{
  "model": "image VQ-VAE",
  "train_examples": 88335,
  "image_size": 64,
  "crop_scale_min": 0.5,
  "color_jitter": 0.1,
  "bottleneck": "vq",
  "loss": "l1",
  "decoder_attention": false,
  "beta2": 0.999,
  "eps": 1e-08,
  "weight_decay": 0.02
}
Rows from block 10 of the encoder of a small image VQ-VAE, named by matrix and row number. Each number is 200 + 40 x the weight over its row's rms, rounded and kept within 0 to 999. All counts start at 0. After the name is the row's rms in percent of the matrix's.
After each channel's rows are labels from the 100 images, of 14976, where the channel reaches its highest value: "responds to" is what is common among them. Only what is clearly more common there than usual is listed. The data: telescope images of galaxies (Galaxy Zoo DECaLS).
# conv: 3x3 conv (encoder.blocks.10.conv.weight, 640x320x3x3, each kernel summed), inputs 240-319

conv.569,076,232,229,195,210,233,137,109,266,193,215,134,184,153,219,182,256,213,243,190,105,232,215,229,197,276,240,204,154,223,171,203,251,204,293,163,241,168,155,191,229,205,219,201,134,212,127,216,171,185,150,340,216,191,198,153,183,205,204,160,122,187,225,200,283,166,257,199,221,176,192,199,197,297,274,224,183,195,175,254,191
responds to: roundness: round

conv.108,066,177,195,126,183,165,241,184,144,149,214,229,147,166,207,221,150,228,248,158,205,167,196,235,241,206,189,235,130,184,202,219,215,153,179,265,189,213,127,127,174,173,327,152,73,190,214,183,215,241,143,216,153,209,236,183,252,233,159,210,238,216,112,202,308,250,203,128,229,200,179,174,149,201,223,149,183,181,286,240,189
responds to: shape: featured or disk; edge-on disk: no; spiral arms: yes

conv.544,067,166,157,155,246,210,144,197,167,177,156,125,284,253,210,171,171,135,192,190,198,168,198,204,202,147,160,164,199,181,219,189,111,195,141,150,141,224,157,184,173,186,149,168,236,209,224,190,242,179,134,138,168,244,150,173,178,224,159,162,146,173,192,196,219,136,160,165,200,192,195,191,159,157,146,149,177,174,161,138,139
responds to: edge-on disk: no; spiral arms: yes

conv.300,087,193,154,149,216,133,207,193,111,173,207,229,232,183,121,146,118,157,248,201,165,181,162,208,183,191,295,179,153,147,201,217,126,192,172,168,203,172,175,176,130,250,188,133,148,167,158,149,183,189,130,155,168,213,228,59,126,243,193,179,221,206,200,196,210,204,172,188,167,183,197,194,185,164,184,189,178,109,205,180,216
responds to: spiral arms: yes

conv.350,084,175,169,212,217,159,0,206,186,157,218,143,297,204,208,185,252,184,188,139,190,176,201,200,188,196,160,187,162,187,225,131,129,169,159,162,162,266,222,171,192,251,161,160,213,194,226,216,243,177,235,174,205,228,157,176,270,170,184,245,157,212,192,215,249,212,149,159,200,203,280,163,126,153,178,227,190,201,263,201,128
responds to: shape: featured or disk; edge-on disk: no; spiral arms: yes

conv.128,111,200,186,140,170,168,209,208,154,162,209,183,166,236,206,222,264,243,216,142,187,189,186,236,202,263,223,191,155,164,175,242,299,194,195,279,205,177,174,161,209,164,220,172,96,160,193,142,200,198,120,203,213,181,240,138,191,199,190,193,184,181,196,213,168,149,146,188,213,202,114,141,196,273,183,167,213,202,188,169,182
responds to: roundness: round

conv.422,092,218,186,157,227,218,218,159,217,184,187,239,263,291,192,131,156,218,214,182,224,190,152,109,200,184,106,178,198,173,293,217,294,190,164,159,207,99,231,223,177,194,195,187,181,207,87,169,236,173,128,169,192,168,145,165,157,133,175,159,221,199,137,207,208,158,197,179,192,210,133,156,212,192,134,190,233,140,195,149,163
responds to: shape: featured or disk; edge-on disk: no; spiral arms: yes

conv.262,081,134,172,162,158,188,160,208,241,162,193,153,197,197,239,172,259,198,216,221,155,166,180,181,149,237,267,185,166,140,206,168,224,162,197,154,159,121,179,140,193,245,217,210,228,216,232,210,179,196,105,202,189,168,188,198,183,188,222,152,181,214,234,202,254,216,230,199,141,206,204,176,167,213,249,176,159,204,202,174,230
responds to: edge-on disk: no; shape: featured or disk; spiral arms: yes

conv.297,135,130,184,234,204,157,191,193,190,246,182,199,146,153,151,150,195,137,181,166,246,156,185,127,171,158,179,221,250,157,162,199,190,182,146,114,195,206,203,203,164,214,142,240,221,186,177,180,161,192,158,131,177,224,187,204,185,194,163,148,191,237,210,168,60,200,196,180,148,218,200,177,217,197,176,184,172,222,157,220,189
responds to: roundness: cigar-shaped

conv.628,087,205,200,151,218,162,176,228,126,189,204,239,186,209,196,209,272,106,235,106,176,205,145,220,193,171,234,189,169,164,148,165,232,198,170,169,181,234,206,221,200,267,190,172,201,188,212,186,208,258,128,174,140,182,153,214,229,195,220,255,227,162,182,194,123,190,161,210,202,207,270,172,189,198,138,182,232,218,196,220,157
responds to: edge-on disk: no; spiral arms: yes

conv.446,122,241,193,227,201,202,191,208,239,182,263,183,139,182,230,146,178,156,235,222,205,226,280,162,208,221,247,213,218,217,253,174,142,253,263,167,220,147,195,310,200,196,131,226,185,194,175,218,220,261,222,239,190,206,185,192,175,209,179,256,178,213,251,217,245,210,263,184,250,216,247,209,203,177,291,265,185,185,222,274,252
responds to: roundness: round

conv.33,088,171,200,173,150,169,164,182,158,149,264,196,184,156,193,207,185,98,231,180,217,212,144,186,213,224,228,162,171,212,183,202,241,222,202,196,186,343,112,180,193,140,265,166,105,221,281,208,188,187,172,216,220,229,228,191,158,287,214,83,212,215,190,179,255,270,197,168,86,228,217,219,168,243,230,266,112,197,250,229,220
responds to: edge-on disk: no; spiral arms: yes

conv.483,076,208,225,222,181,255,194,209,154,135,228,154,270,141,254,242,261,181,85,127,187,214,190,172,198,189,214,150,189,211,137,209,242,201,166,158,142,247,256,179,236,248,246,191,284,256,187,209,180,231,194,168,261,207,184,270,206,163,204,163,126,120,194,194,179,170,157,244,170,190,210,236,189,260,128,209,260,258,193,135,177
responds to: shape: featured or disk; spiral arms: yes

conv.599,168,233,212,236,126,194,167,190,203,223,216,191,317,301,158,215,213,284,170,173,182,223,170,224,180,198,203,218,211,160,194,150,138,212,203,138,166,250,206,206,242,287,154,179,194,196,190,216,188,146,263,189,246,153,205,166,228,202,215,170,190,208,235,183,73,202,224,243,181,167,219,206,178,197,203,209,201,153,181,171,154
responds to: shape: featured or disk; edge-on disk: no; spiral arms: yes

conv.237,077,150,217,173,229,168,167,156,208,169,210,230,311,86,198,188,153,153,225,207,138,177,134,276,179,192,185,182,135,199,153,213,256,154,167,215,184,281,151,120,180,232,278,168,192,210,187,199,177,234,195,206,162,205,186,172,207,218,214,240,253,235,212,180,234,253,219,159,173,184,212,215,160,204,158,182,201,153,253,136,186
responds to: spiral arms: yes

conv.629,072,230,195,212,158,186,191,179,183,185,180,247,159,201,172,166,246,147,231,225,165,169,186,289,205,233,166,165,189,180,225,216,214,179,213,206,236,286,164,239,221,212,251,142,126,214,223,169,184,234,245,214,189,226,224,167,206,173,188,151,229,223,160,163,305,176,200,196,151,191,122,234,187,235,188,191,205,149,259,158,225
responds to: edge-on disk: no; spiral arms: yes

conv.611,094,244,179,189,220,246,173,126,249,197,205,138,192,202,238,133,159,171,236,229,129,223,205,263,175,296,211,217,189,185,204,189,196,195,292,219,229,195,178,183,200,190,218,221,147,248,123,170,209,204,197,333,211,161,192,120,194,196,207,230,142,185,237,196,226,153,230,179,213,210,170,216,207,241,262,216,176,129,212,259,226
responds to: roundness: round

conv.426,112,225,172,144,181,166,198,187,188,161,189,141,197,236,223,179,224,250,203,187,187,211,172,276,189,288,197,174,147,176,196,249,275,190,212,293,212,199,186,153,194,196,237,189,130,178,174,138,177,172,165,234,242,157,239,102,228,161,204,213,151,164,205,188,198,134,166,200,212,186,100,183,206,265,172,170,208,161,201,157,206
responds to: roundness: round

conv.468,089,242,202,214,194,238,161,140,289,194,219,142,192,151,238,150,214,178,267,206,127,220,199,211,177,243,253,213,190,249,166,178,206,228,295,124,222,166,178,243,225,162,197,234,182,251,146,197,222,228,187,325,180,172,144,160,187,246,198,202,132,196,222,231,261,149,267,212,207,206,218,217,209,253,283,228,187,177,214,280,185
responds to: roundness: round

conv.261,107,178,138,227,253,155,190,206,227,193,193,169,193,288,216,184,116,189,135,184,207,178,161,203,165,153,217,136,216,157,217,168,170,192,128,261,206,286,205,217,183,200,216,194,171,180,170,156,208,159,239,139,197,225,179,200,199,287,229,260,164,159,237,222,211,184,173,154,220,209,190,193,175,155,98,233,213,174,167,80,208
responds to: shape: featured or disk; edge-on disk: no; spiral arms: yes

conv.287,125,220,177,203,231,171,116,212,158,157,240,207,15,202,231,226,161,121,188,178,220,211,194,209,197,185,261,165,129,214,223,249,255,171,207,195,231,173,152,183,196,156,172,229,135,212,196,178,203,174,106,197,201,234,224,129,187,169,148,196,196,162,211,221,244,180,196,231,204,197,255,158,246,191,196,212,239,217,179,181,188
responds to: shape: featured or disk; edge-on disk: no; spiral arms: yes

conv.206,101,223,197,186,146,266,183,120,231,217,220,156,240,187,253,172,195,188,232,236,130,218,213,245,180,250,186,259,217,207,204,154,179,183,293,229,201,173,195,193,186,193,222,212,140,253,182,197,203,239,131,320,172,146,162,159,204,116,192,244,157,197,170,190,150,193,236,214,214,191,173,194,202,222,290,190,218,149,200,285,197
responds to: roundness: round

conv.280,082,176,190,277,172,186,215,221,179,223,244,155,231,187,230,248,241,223,214,141,151,166,182,226,173,188,182,233,250,199,184,188,220,232,221,189,163,140,210,234,235,211,158,229,204,193,261,176,193,223,210,189,193,227,204,295,213,233,223,232,150,193,212,186,233,203,198,232,228,188,195,210,218,280,262,200,238,221,165,146,228
responds to: edge-on disk: no

conv.339,128,179,218,179,101,233,229,216,195,153,301,196,182,183,193,276,203,181,194,149,224,219,163,181,197,215,199,183,188,218,184,172,229,221,209,233,162,181,209,197,185,276,207,177,222,185,222,191,206,241,175,214,221,225,228,223,99,221,264,188,213,188,172,201,232,254,195,208,117,238,242,175,214,245,238,267,201,195,229,264,285
responds to: roundness: round

conv.132,105,190,180,246,180,212,165,191,198,243,171,203,164,146,186,166,156,140,103,194,125,216,118,162,167,140,187,143,226,215,214,174,202,195,127,155,159,147,184,238,171,179,229,191,150,234,154,219,155,139,179,139,209,205,169,194,164,225,183,184,196,199,191,178,196,190,190,241,190,174,165,151,185,193,99,196,206,157,181,149,205
responds to: shape: featured or disk; edge-on disk: no; spiral arms: yes

conv.345,129,213,110,153,196,214,164,211,188,143,188,40,176,200,191,169,168,201,162,192,208,205,129,224,67,208,204,147,167,208,209,210,224,156,182,233,196,196,208,189,206,206,229,192,160,217,204,66,200,190,197,192,193,171,200,87,207,203,195,225,66,144,210,206,180,83,173,198,209,195,160,209,216,200,163,167,196,195,226,139,206
responds to: edge-on disk: no; spiral arms: yes

conv.546,080,179,135,195,145,143,94,125,183,156,217,139,136,184,225,176,142,80,252,207,246,182,188,206,125,222,210,181,177,192,208,204,178,184,216,210,209,277,126,137,193,111,229,150,225,185,231,132,208,150,140,202,184,164,191,150,167,192,165,225,164,224,222,199,250,184,211,186,232,204,227,134,155,190,219,145,176,179,215,221,214
responds to: shape: featured or disk; edge-on disk: no; bar: no

conv.612,117,198,167,160,194,186,232,230,166,124,175,127,178,209,209,205,202,243,175,171,151,186,135,200,169,211,202,155,185,211,168,221,325,183,178,282,176,163,181,183,242,147,208,180,128,177,227,117,178,206,175,182,209,176,245,177,181,260,182,187,148,168,200,209,206,147,151,230,224,168,125,207,213,289,163,162,240,211,201,109,220
responds to: roundness: round

conv.317,077,168,174,220,194,224,122,161,147,231,159,166,239,138,231,278,269,171,170,156,228,147,155,220,195,166,164,189,225,197,140,142,203,163,131,230,156,207,237,129,222,293,220,159,259,212,202,159,187,211,160,155,136,226,166,304,192,170,249,219,202,209,195,190,252,247,147,211,173,178,169,173,210,185,145,175,157,242,171,46,182
responds to: shape: featured or disk; edge-on disk: no; spiral arms: yes

conv.145,125,240,141,147,190,209,201,184,181,162,191,108,189,210,200,148,144,200,179,204,193,197,140,282,146,250,209,165,136,183,223,221,236,170,203,260,211,216,187,168,182,179,241,192,117,209,187,107,166,178,213,223,226,134,221,67,193,200,201,197,126,145,212,160,193,124,170,201,199,211,126,210,195,232,163,171,200,155,235,150,216
responds to: roundness: round

conv.618,127,185,190,181,195,222,98,183,218,250,242,193,75,166,224,132,138,100,226,176,233,181,235,215,192,184,246,218,189,139,212,212,144,244,176,165,255,198,148,216,149,155,264,221,144,226,158,180,193,226,207,162,228,165,199,132,177,218,167,248,190,173,243,190,234,164,223,175,217,201,244,153,200,152,155,235,225,183,148,203,208
responds to: edge-on disk: no; spiral arms: yes

conv.91,097,230,209,221,224,241,177,236,176,204,179,230,196,244,192,202,207,147,151,174,159,237,225,124,250,227,175,222,224,231,199,207,222,207,233,189,183,250,257,215,197,217,199,173,63,225,207,261,163,160,140,217,188,222,192,229,273,218,199,222,222,175,219,194,169,222,178,174,235,212,210,178,171,202,224,208,190,196,220,142,179
responds to: edge-on disk: no; spiral arms: yes

conv.495,104,209,204,191,138,161,125,179,208,196,209,170,7,147,210,229,253,157,201,210,115,173,224,193,173,224,206,171,201,211,218,189,248,184,195,140,184,119,200,223,200,292,209,229,292,244,197,200,174,217,130,209,194,153,137,245,255,104,195,189,161,173,181,174,319,161,184,201,144,114,228,193,176,202,166,212,220,231,220,177,172
responds to: bar: no