Weights of a small image VQ-VAE: encoder depths [2, 2, 6, 2].
Rows from block 10 of the encoder of a small image VQ-VAE, named by matrix and row number. Each number is 128 + 32 x the weight over its row's rms, rounded and kept within 0 to 255. All counts start at 0.
After each channel's rows are labels from the 100 images, of 14976, where the channel reaches its highest value: "responds to" is what is common among them; "colour at peak" is the nearest of a few named colours to the mean colour under the peak. Only what is clearly more common there than usual is listed. The data: telescope images of galaxies (Galaxy Zoo DECaLS). In brackets: how many of the 100, against the usual share in percent.
# conv: 3x3 conv (encoder.blocks.10.conv.weight, 640x320x3x3, each kernel summed), inputs 240-319

conv.451 [134 100 120  62 131  66 120 173 124 120  73 160 123 120 115 140 138 123 137 108 131  89  86  97 110 160 107 139 145 178 120 153 110 108 108 118  55  56 138 119 143 118 169 120 109 105 103  98  89  53 109 119 117  95  85 136  92 113 175  71 114 104 115 144  35 132 191 152  95 129  76 131 139 115 124 148 107 148  43 115]
responds to: edge-on disk: no (54 vs 24.7); bulge size: small (27 vs 7.2)
colour at peak: brown (76 vs 12.5)

conv.185 [129  92 121 121 112  86 119 101 122 179  92 118 145 152  99 117 111  78 121  99 131 127  51 107 133 168 110 169 141 169  91  75 117 128 112  90 148 108 191  81 117  70 132  75 134 113 114 122 114  98 117 106 135 100 108 118 125 117 128  90 113  94 103 138 117  96 140 142 105 129  92  90 105 134 145 154  79 152 119 118]
responds to: shape: featured or disk (71 vs 30.4); edge-on disk: no (63 vs 24.7); spiral arms: yes (45 vs 18.8)
colour at peak: grey (28 vs 6.1)

conv.134 [122 144 155 124  99  83  88 108 109  96 135 135 160 142 140  67  77  91 115 111 142 135 137 139 149 104 101  80 106 127  94 148 138 124 151 104 158  92 142  95  38 213 106  83 148 137 165  89 101 168 127 160 162 132 116 108 124 129  20 131 121 156  83 184 154 103 135  65 122 117 169  85 160 117 119 126 101 163 102 119]
responds to: edge-on disk: no (53 vs 24.7); bar: no (31 vs 12.9)
colour at peak: grey (59 vs 6.1)

conv.298 [170 122 125 122 174 106  53 166 127 135  72 133 109 154  93 122 136 166 128  59 161 134 135 114 221 148 138 132 148 118 117 148 138 221 110 142 100 109 149 142 130 130 134  75 159  76 112 131 141 107 253 126 102 125  76 135 120 136 148  70 116 139 127 150  91 156 143 148 120  91 129 149 175 191 132 128  86 119 175 140]
responds to: roundness: round (65 vs 20.3)
colour at peak: grey (55 vs 6.1); pink (45 vs 0.2)

conv.337 [138  49 124 103  99 153 163 117 131  78  91 134 143 129 155 171 124 145 121 141 123 126 100  43 133 112 110 134 125 171 109 120  93 128 179  85 145 113 134  92 103 165 133 114  96 100  82 107 119  53 115  87 167 133  94 175 138  86 147  97 144  88 129  93 101 117 148 160 111 102  70 136 160 135  68 137 125 149  48 120]
responds to: edge-on disk: no (54 vs 24.7)
colour at peak: brown (52 vs 12.5)

conv.361 [138 126 108 155 139 157 156  70  53 171 156 145 157 135 101  84  79 125  60 149 118 131 155 138 159 209 129  93 105  97 158 140 132 163 121 111 176  93 162 130 189 170  92  88 121 154 126  91 160 188 170  86 170 113 151 150 156 104 140 135  96 148  98 243 130 118  96 115 149 172 174 131 138 162 146 171 125 125 167 108]
responds to: edge-on disk: no (53 vs 24.7); bar: no (30 vs 12.9)
colour at peak: brown (31 vs 12.5); grey (27 vs 6.1)

conv.445 [104 111 132  89 119 128 112 105 130 119 154 132 132 137 164 152 133 123 120 100 121 155 117 135 146 123 157 129 114 158  79 143 111 133 209  88  99 105 137 101  98 171 133   0 145 130 122 123 161  63 119  85 130 161 142 126 135 136 165 132 136 141 123 130 135 121 113 169 110  78  88  99 178 163  94 167 144 135 106 101]
responds to: edge-on disk: no (56 vs 24.7); spiral arms: yes (40 vs 18.8)
colour at peak: grey (60 vs 6.1)

conv.179 [126 143  89 132 116 109 149 132  88 124 159 137 165 131 168 119 142 155  55 155 154 140 142 150 112 187 151  97 147  73 151 183 138 129 146 123 196 126 123 129  89 161 116 164 163 137 154 146 135  89 122 127 202 100 159 154 134 156   0 164 136 151 140 229 195 165 122  81 133 116 124 145 157 140 108 163  92 127 114  92]
responds to: spiral arms: yes (39 vs 18.8)
colour at peak: grey (35 vs 6.1)

conv.233 [125 109 148 142 135 144 140  92 106  91 115 238 154 135 157 125  81 131 116  95 134 133 164 115 143 100 132 106 101 147 137 126 120 133  80  83 136 186  97 138 195 162  92  80 141 127  86 103  66 113 136  95 190 153  92 106  69 105  87 121 122  68  96 125 107 110  97  56 135  95 151 113 144 142  90 126 102 161  57  99]
responds to: shape: featured or disk (67 vs 30.4); edge-on disk: no (62 vs 24.7); spiral arms: yes (44 vs 18.8)
colour at peak: grey (48 vs 6.1)

conv.638 [ 90  99 151 113 125  73 119 113 121 140 104  95 103 153 139 121  80 108  89 121 109  85 125 105 109 162 107 116 124 109  76  87  99  99 154  90 242 120 106 107 125  99 100  75 136 129  83 112 147 150 117 130  88  69 163 149 153 139 187 125 106 129 107 225 152 137 110 158 143 107 143  72  82 127 167 127 125 168 102 118]
responds to: shape: featured or disk (64 vs 30.4); edge-on disk: no (57 vs 24.7); spiral arms: yes (43 vs 18.8)
colour at peak: brown (36 vs 12.5)

conv.344 [100 128 114  69 106  98  76 157 107 176 119  57  75 175  89 151  93 178 106 112 116 162 111 123  85 182 150 102 112 145 155 112 137 114  93 154  91 104 152 104 190 108 140 119 154 115 125 125 152 132 110 117  71  80 124 139  58 155 109 120 123 127 131 147 138 182 140  33 102 146 131 108 130 126 155 132 118  89 135 110]
responds to: spiral arms: yes (40 vs 18.8)
colour at peak: brown (30 vs 12.5)

conv.71 [172 108 123 215 108 103 138 137 137  86 122 148 162  88 131 159  83 133 146 123 125 152 156 120 143  84 121 120 120 158  98 184 113 144  61 168 130 184 116 128 208  94 110 140 115 131 132 120 128 148 125 132 177 168  98 110 194 138   0 132 136 132 118 193 144 108  66  30 123  85 158  93 141 129  90  97 109 142  63 153]
responds to: edge-on disk: no (51 vs 24.7); bar: no (31 vs 12.9)
colour at peak: brown (48 vs 12.5); grey (38 vs 6.1)

conv.352 [144  84 121 158 115 171 146 130 117 178  70 138 109 133 101  46 126 111 137 112 124 110  92  87 124 154 147 153 139 160 111 139 120 124 136 115   0  77 198 110 130  63 132  79 135 116 108  93 112  99 109 118 138 104  97  94 144 122 127  71 108 111 112 153 100 136 161 145 102  77 103 154 165 132 112 137  90 135  81 141]
responds to: edge-on disk: no (50 vs 24.7)
colour at peak: grey (64 vs 6.1)

conv.266 [105  92 136 191 154 100  88  97 182  95 113 100 116 121 137  66 115  36 122 130  92 108 108 112 100 102 110 156  82 121  92  85 101  70 160 118 171 153  96 101 120  74 135 152 141 122 102 118 109 101  88 107 122 105 158 101 116 156  91  97  95 114  89 131  90  70 152  93 113 117 107 121  84  57 111 121 124  90  55 128]
responds to: edge-on disk: no (57 vs 24.7); spiral arms: yes (41 vs 18.8)
colour at peak: grey (46 vs 6.1); brown (44 vs 12.5)

conv.289 [137 105 152  58 134  82 111 151 156 108 114 162 118 128 123 102 125 147 152 132  94 144  91 121 134 159 162 124 104 130 149 119 162 115 129 186  75  83 103 132 167 104 154 121 126 124  79 113  56 143  86  80  93 157  94  57 107 141  61 110 141 132 101  47  84 165 180  79  88 108 112  96 109 114 117 108 108 112  74 131]
responds to: edge-on disk: yes (30 vs 5.2); roundness: cigar-shaped (26 vs 8.1)
colour at peak: brown (36 vs 12.5)

conv.265 [171 116  86 145  83 153 148 111 116 165 108 127 110 139 141 169 137 143 121 148 142 119 146 110 202 185 127  99 110 129 137 167 157 164 187  92 113  84 208 108  87 178  89  45 103 130 115 102 191  96 152 134 142 171 126 135 141  96  80 103 131 150 129 160 100 129 111  88 113 107 130 146 186 147 137 143 140 127 131 158]
responds to: roundness: round (41 vs 20.3)
colour at peak: grey (94 vs 6.1)

conv.16 [123 109 147  82 159  82 127 170 112 121  82 123 108 125 141 227  84 153 136 109 119 118 124  92 132 109  94 151 150 112 108 148 135 146  71 133 103  96 144 147 144  91 157 177 121 167 119 115 141  36 133 103 148 103 162 106  85 114 143  79 139 115  97 129 106 153 155 148  83 154 112 139 168 136 118 142 148 141  48 121]
responds to: spiral arms: yes (39 vs 18.8)
colour at peak: brown (76 vs 12.5)

conv.568 [107  89  89  83  98 112 138 159 119 106 102 133 128 118 111 103 122 149 159 155 113 129 136 113  88 152 134  99 133 145 149 123 121 103 100 133 111  23 123  86 124  97 163  89 122 116  96 113 116 123  97 110 137 117  52 125 156  69 160 110 155 110 111 218  95 150 145 164 110 113 107 113 141 128 107 106  66 157  53 114]
responds to: edge-on disk: no (53 vs 24.7); spiral arms: yes (45 vs 18.8)
colour at peak: brown (37 vs 12.5)

conv.601 [113 116  75 103  99 165  78 113 116 189  96  84 120 143 124  69 135 162 133 149 108 146 135 119 151 146 117  99  83 166 124  93 100 129 227 119  92  54 137  94 152 118 136 108 132  77 120 115 145 174 150 111 115 115  79 145 126 125 147 108 109 131 110 198 133 132 122 138 135 140 140 103 119 144 149  89  94 136 141 127]
responds to: shape: featured or disk (60 vs 30.4); edge-on disk: no (54 vs 24.7); spiral arms: yes (45 vs 18.8)
colour at peak: grey (31 vs 6.1)

conv.164 [140 128 116  79 140 108 133 149 173  96 128  98 192 152  91 180 103 128 103 151 104 142 134 135 129 151 149 152 104 130  97 132 153 141 156 134  72  68 188 124  49 204 135 127 133 148 143 180 155  72 137 128  99  54 142 148  48 148 112 125 110 191 129 119 104 140 157  77  69 112  89 118 137 144 145 140 157 120 158  70]
responds to: bulge size: moderate (25 vs 6.6)
colour at peak: grey (59 vs 6.1); brown (32 vs 12.5)

conv.531 [139 133 103  91 112 145 111 157 133  98 125 130 134 100 118  75 164 117 149 109 128 123 172 123 132 173 117  90 137 121 165 170 138 113 156 154 132  75 110  96 103 150 157 119 105  86 109  98 114 128 119 101 147 136  68 117 157  95  92 121 156 133 110 124  96 153 124 116 121  98 121 116 148  94 112 137  81 159  78 102]
responds to: roundness: cigar-shaped (25 vs 8.1)
colour at peak: brown (67 vs 12.5)

conv.448 [136 104  66 138 111 138 100 109 100 147  88  95 148 133 120 138 111 117 127 127  96 116 179 126 203 137 133 129 105 150 133 129 104 127 186 128 122  98  89  96 108 120 126  58 130 141  85 109  98 104 162 116  63 163  53 106 135 125 157 111  84 143  90 113 107  94 114 144 149 106  82 107 139 118 112 106  94 146 144 139]
responds to: roundness: round (52 vs 20.3)
colour at peak: grey (100 vs 6.1)

conv.343 [ 92  93 127 196 105 159 142 115 109  78 103  22 160 107 118 120 173 124 168 121 103 150 126  99 136 102 107 122 104 153 126 136  80 101 133 119 121 119  66 115 118 116 126 122 116 148 121 130  67 126 107 111 172 141  80 128 133 131 172 120 141 144 135 255 141 107  92 160 126  48 126 110 140 127  62 134 104 118  36 148]
responds to: shape: featured or disk (60 vs 30.4); edge-on disk: no (52 vs 24.7)
colour at peak: brown (62 vs 12.5)

conv.305 [146 140 100  46 102 123 158 104  81 190 160 190 146 175 128 193  65 199  53 152 123 155  68 167 147 108 156 122  90 172 136 160 133 174 125 124 177 100 146 152 114  74 114  68 102 141 154 128 124 117 149 122 146  99 178 125 135  80 139 128 116 100 112 137 108 133 135 144 159 119 139 118 184 176 105 150 144 121 131 101]
responds to: shape: featured or disk (61 vs 30.4); edge-on disk: no (58 vs 24.7); spiral arms: yes (48 vs 18.8)
colour at peak: brown (40 vs 12.5); grey (38 vs 6.1)

conv.167 [173 102 103 117 151 133 100 130 121 129  52 119  96 140  79  82 149 142 120  62 146  99 151  83 168 145 113 124 136 112 136 165 128 156 134 136 106 137 148 131 121 124 127  72 139  75  75 110 134 113 176 115  87 133  36 144 138 145 130  48 106 139 116 109  60 126 152 130  99  81 139 145 187 127 106 138  58 122 107 148]
responds to: roundness: round (67 vs 20.3)
colour at peak: grey (92 vs 6.1)

conv.45 [152  83 107 128 127  62 137 113 111 150  66  82 162 114 105 175 104 120 111 116 114 128 113  67 136 152 102 185 119 177  86 125 113 144  94  99  55  94 186 123 110  93 133 139 116 111 107 134 127  58 128  74 150  91 148 151 147  94  95  66 108 101 123 217  92 112 115 122 112 137  95 106 167 140 118 136 143 122 122 133]
responds to: edge-on disk: no (56 vs 24.7); spiral arms: yes (43 vs 18.8)
colour at peak: grey (62 vs 6.1)

conv.119 [ 97 130 127 137  84  74 146 131 131 136 122 153 130 123 127 154  87 183  72 114 134 120 119 126 140 104 148 140 114  88  97 120 107 131 142  93 255 129  92 135  72 118 116  34 109 189 150 127 111  77 118 111 139 139 136 146 173 144 117 128 158 123 134 102 155 152 112 155 133 157 114  95 154 150 152 116 125 161  90 107]
responds to: shape: featured or disk (72 vs 30.4); edge-on disk: no (55 vs 24.7); spiral arms: yes (45 vs 18.8)
colour at peak: brown (40 vs 12.5)

conv.600 [123 151 142 120  88  77 102  87 133 115 149  95 188 128 158  81  54 148  44  92 148 117  89 132 119 140 118 123 101  13 165 221 182 119 111 124 135 149 118 146 128 175  90  97 169 133 128 131 137 102 105 109  98 109 135  75 132 187  94 143 143 148  89 203 151 135 123 149 128 121 157 170 181 112 112 141  99 106  58 108]
responds to: spiral arms: yes (42 vs 18.8)
colour at peak: brown (39 vs 12.5); grey (29 vs 6.1)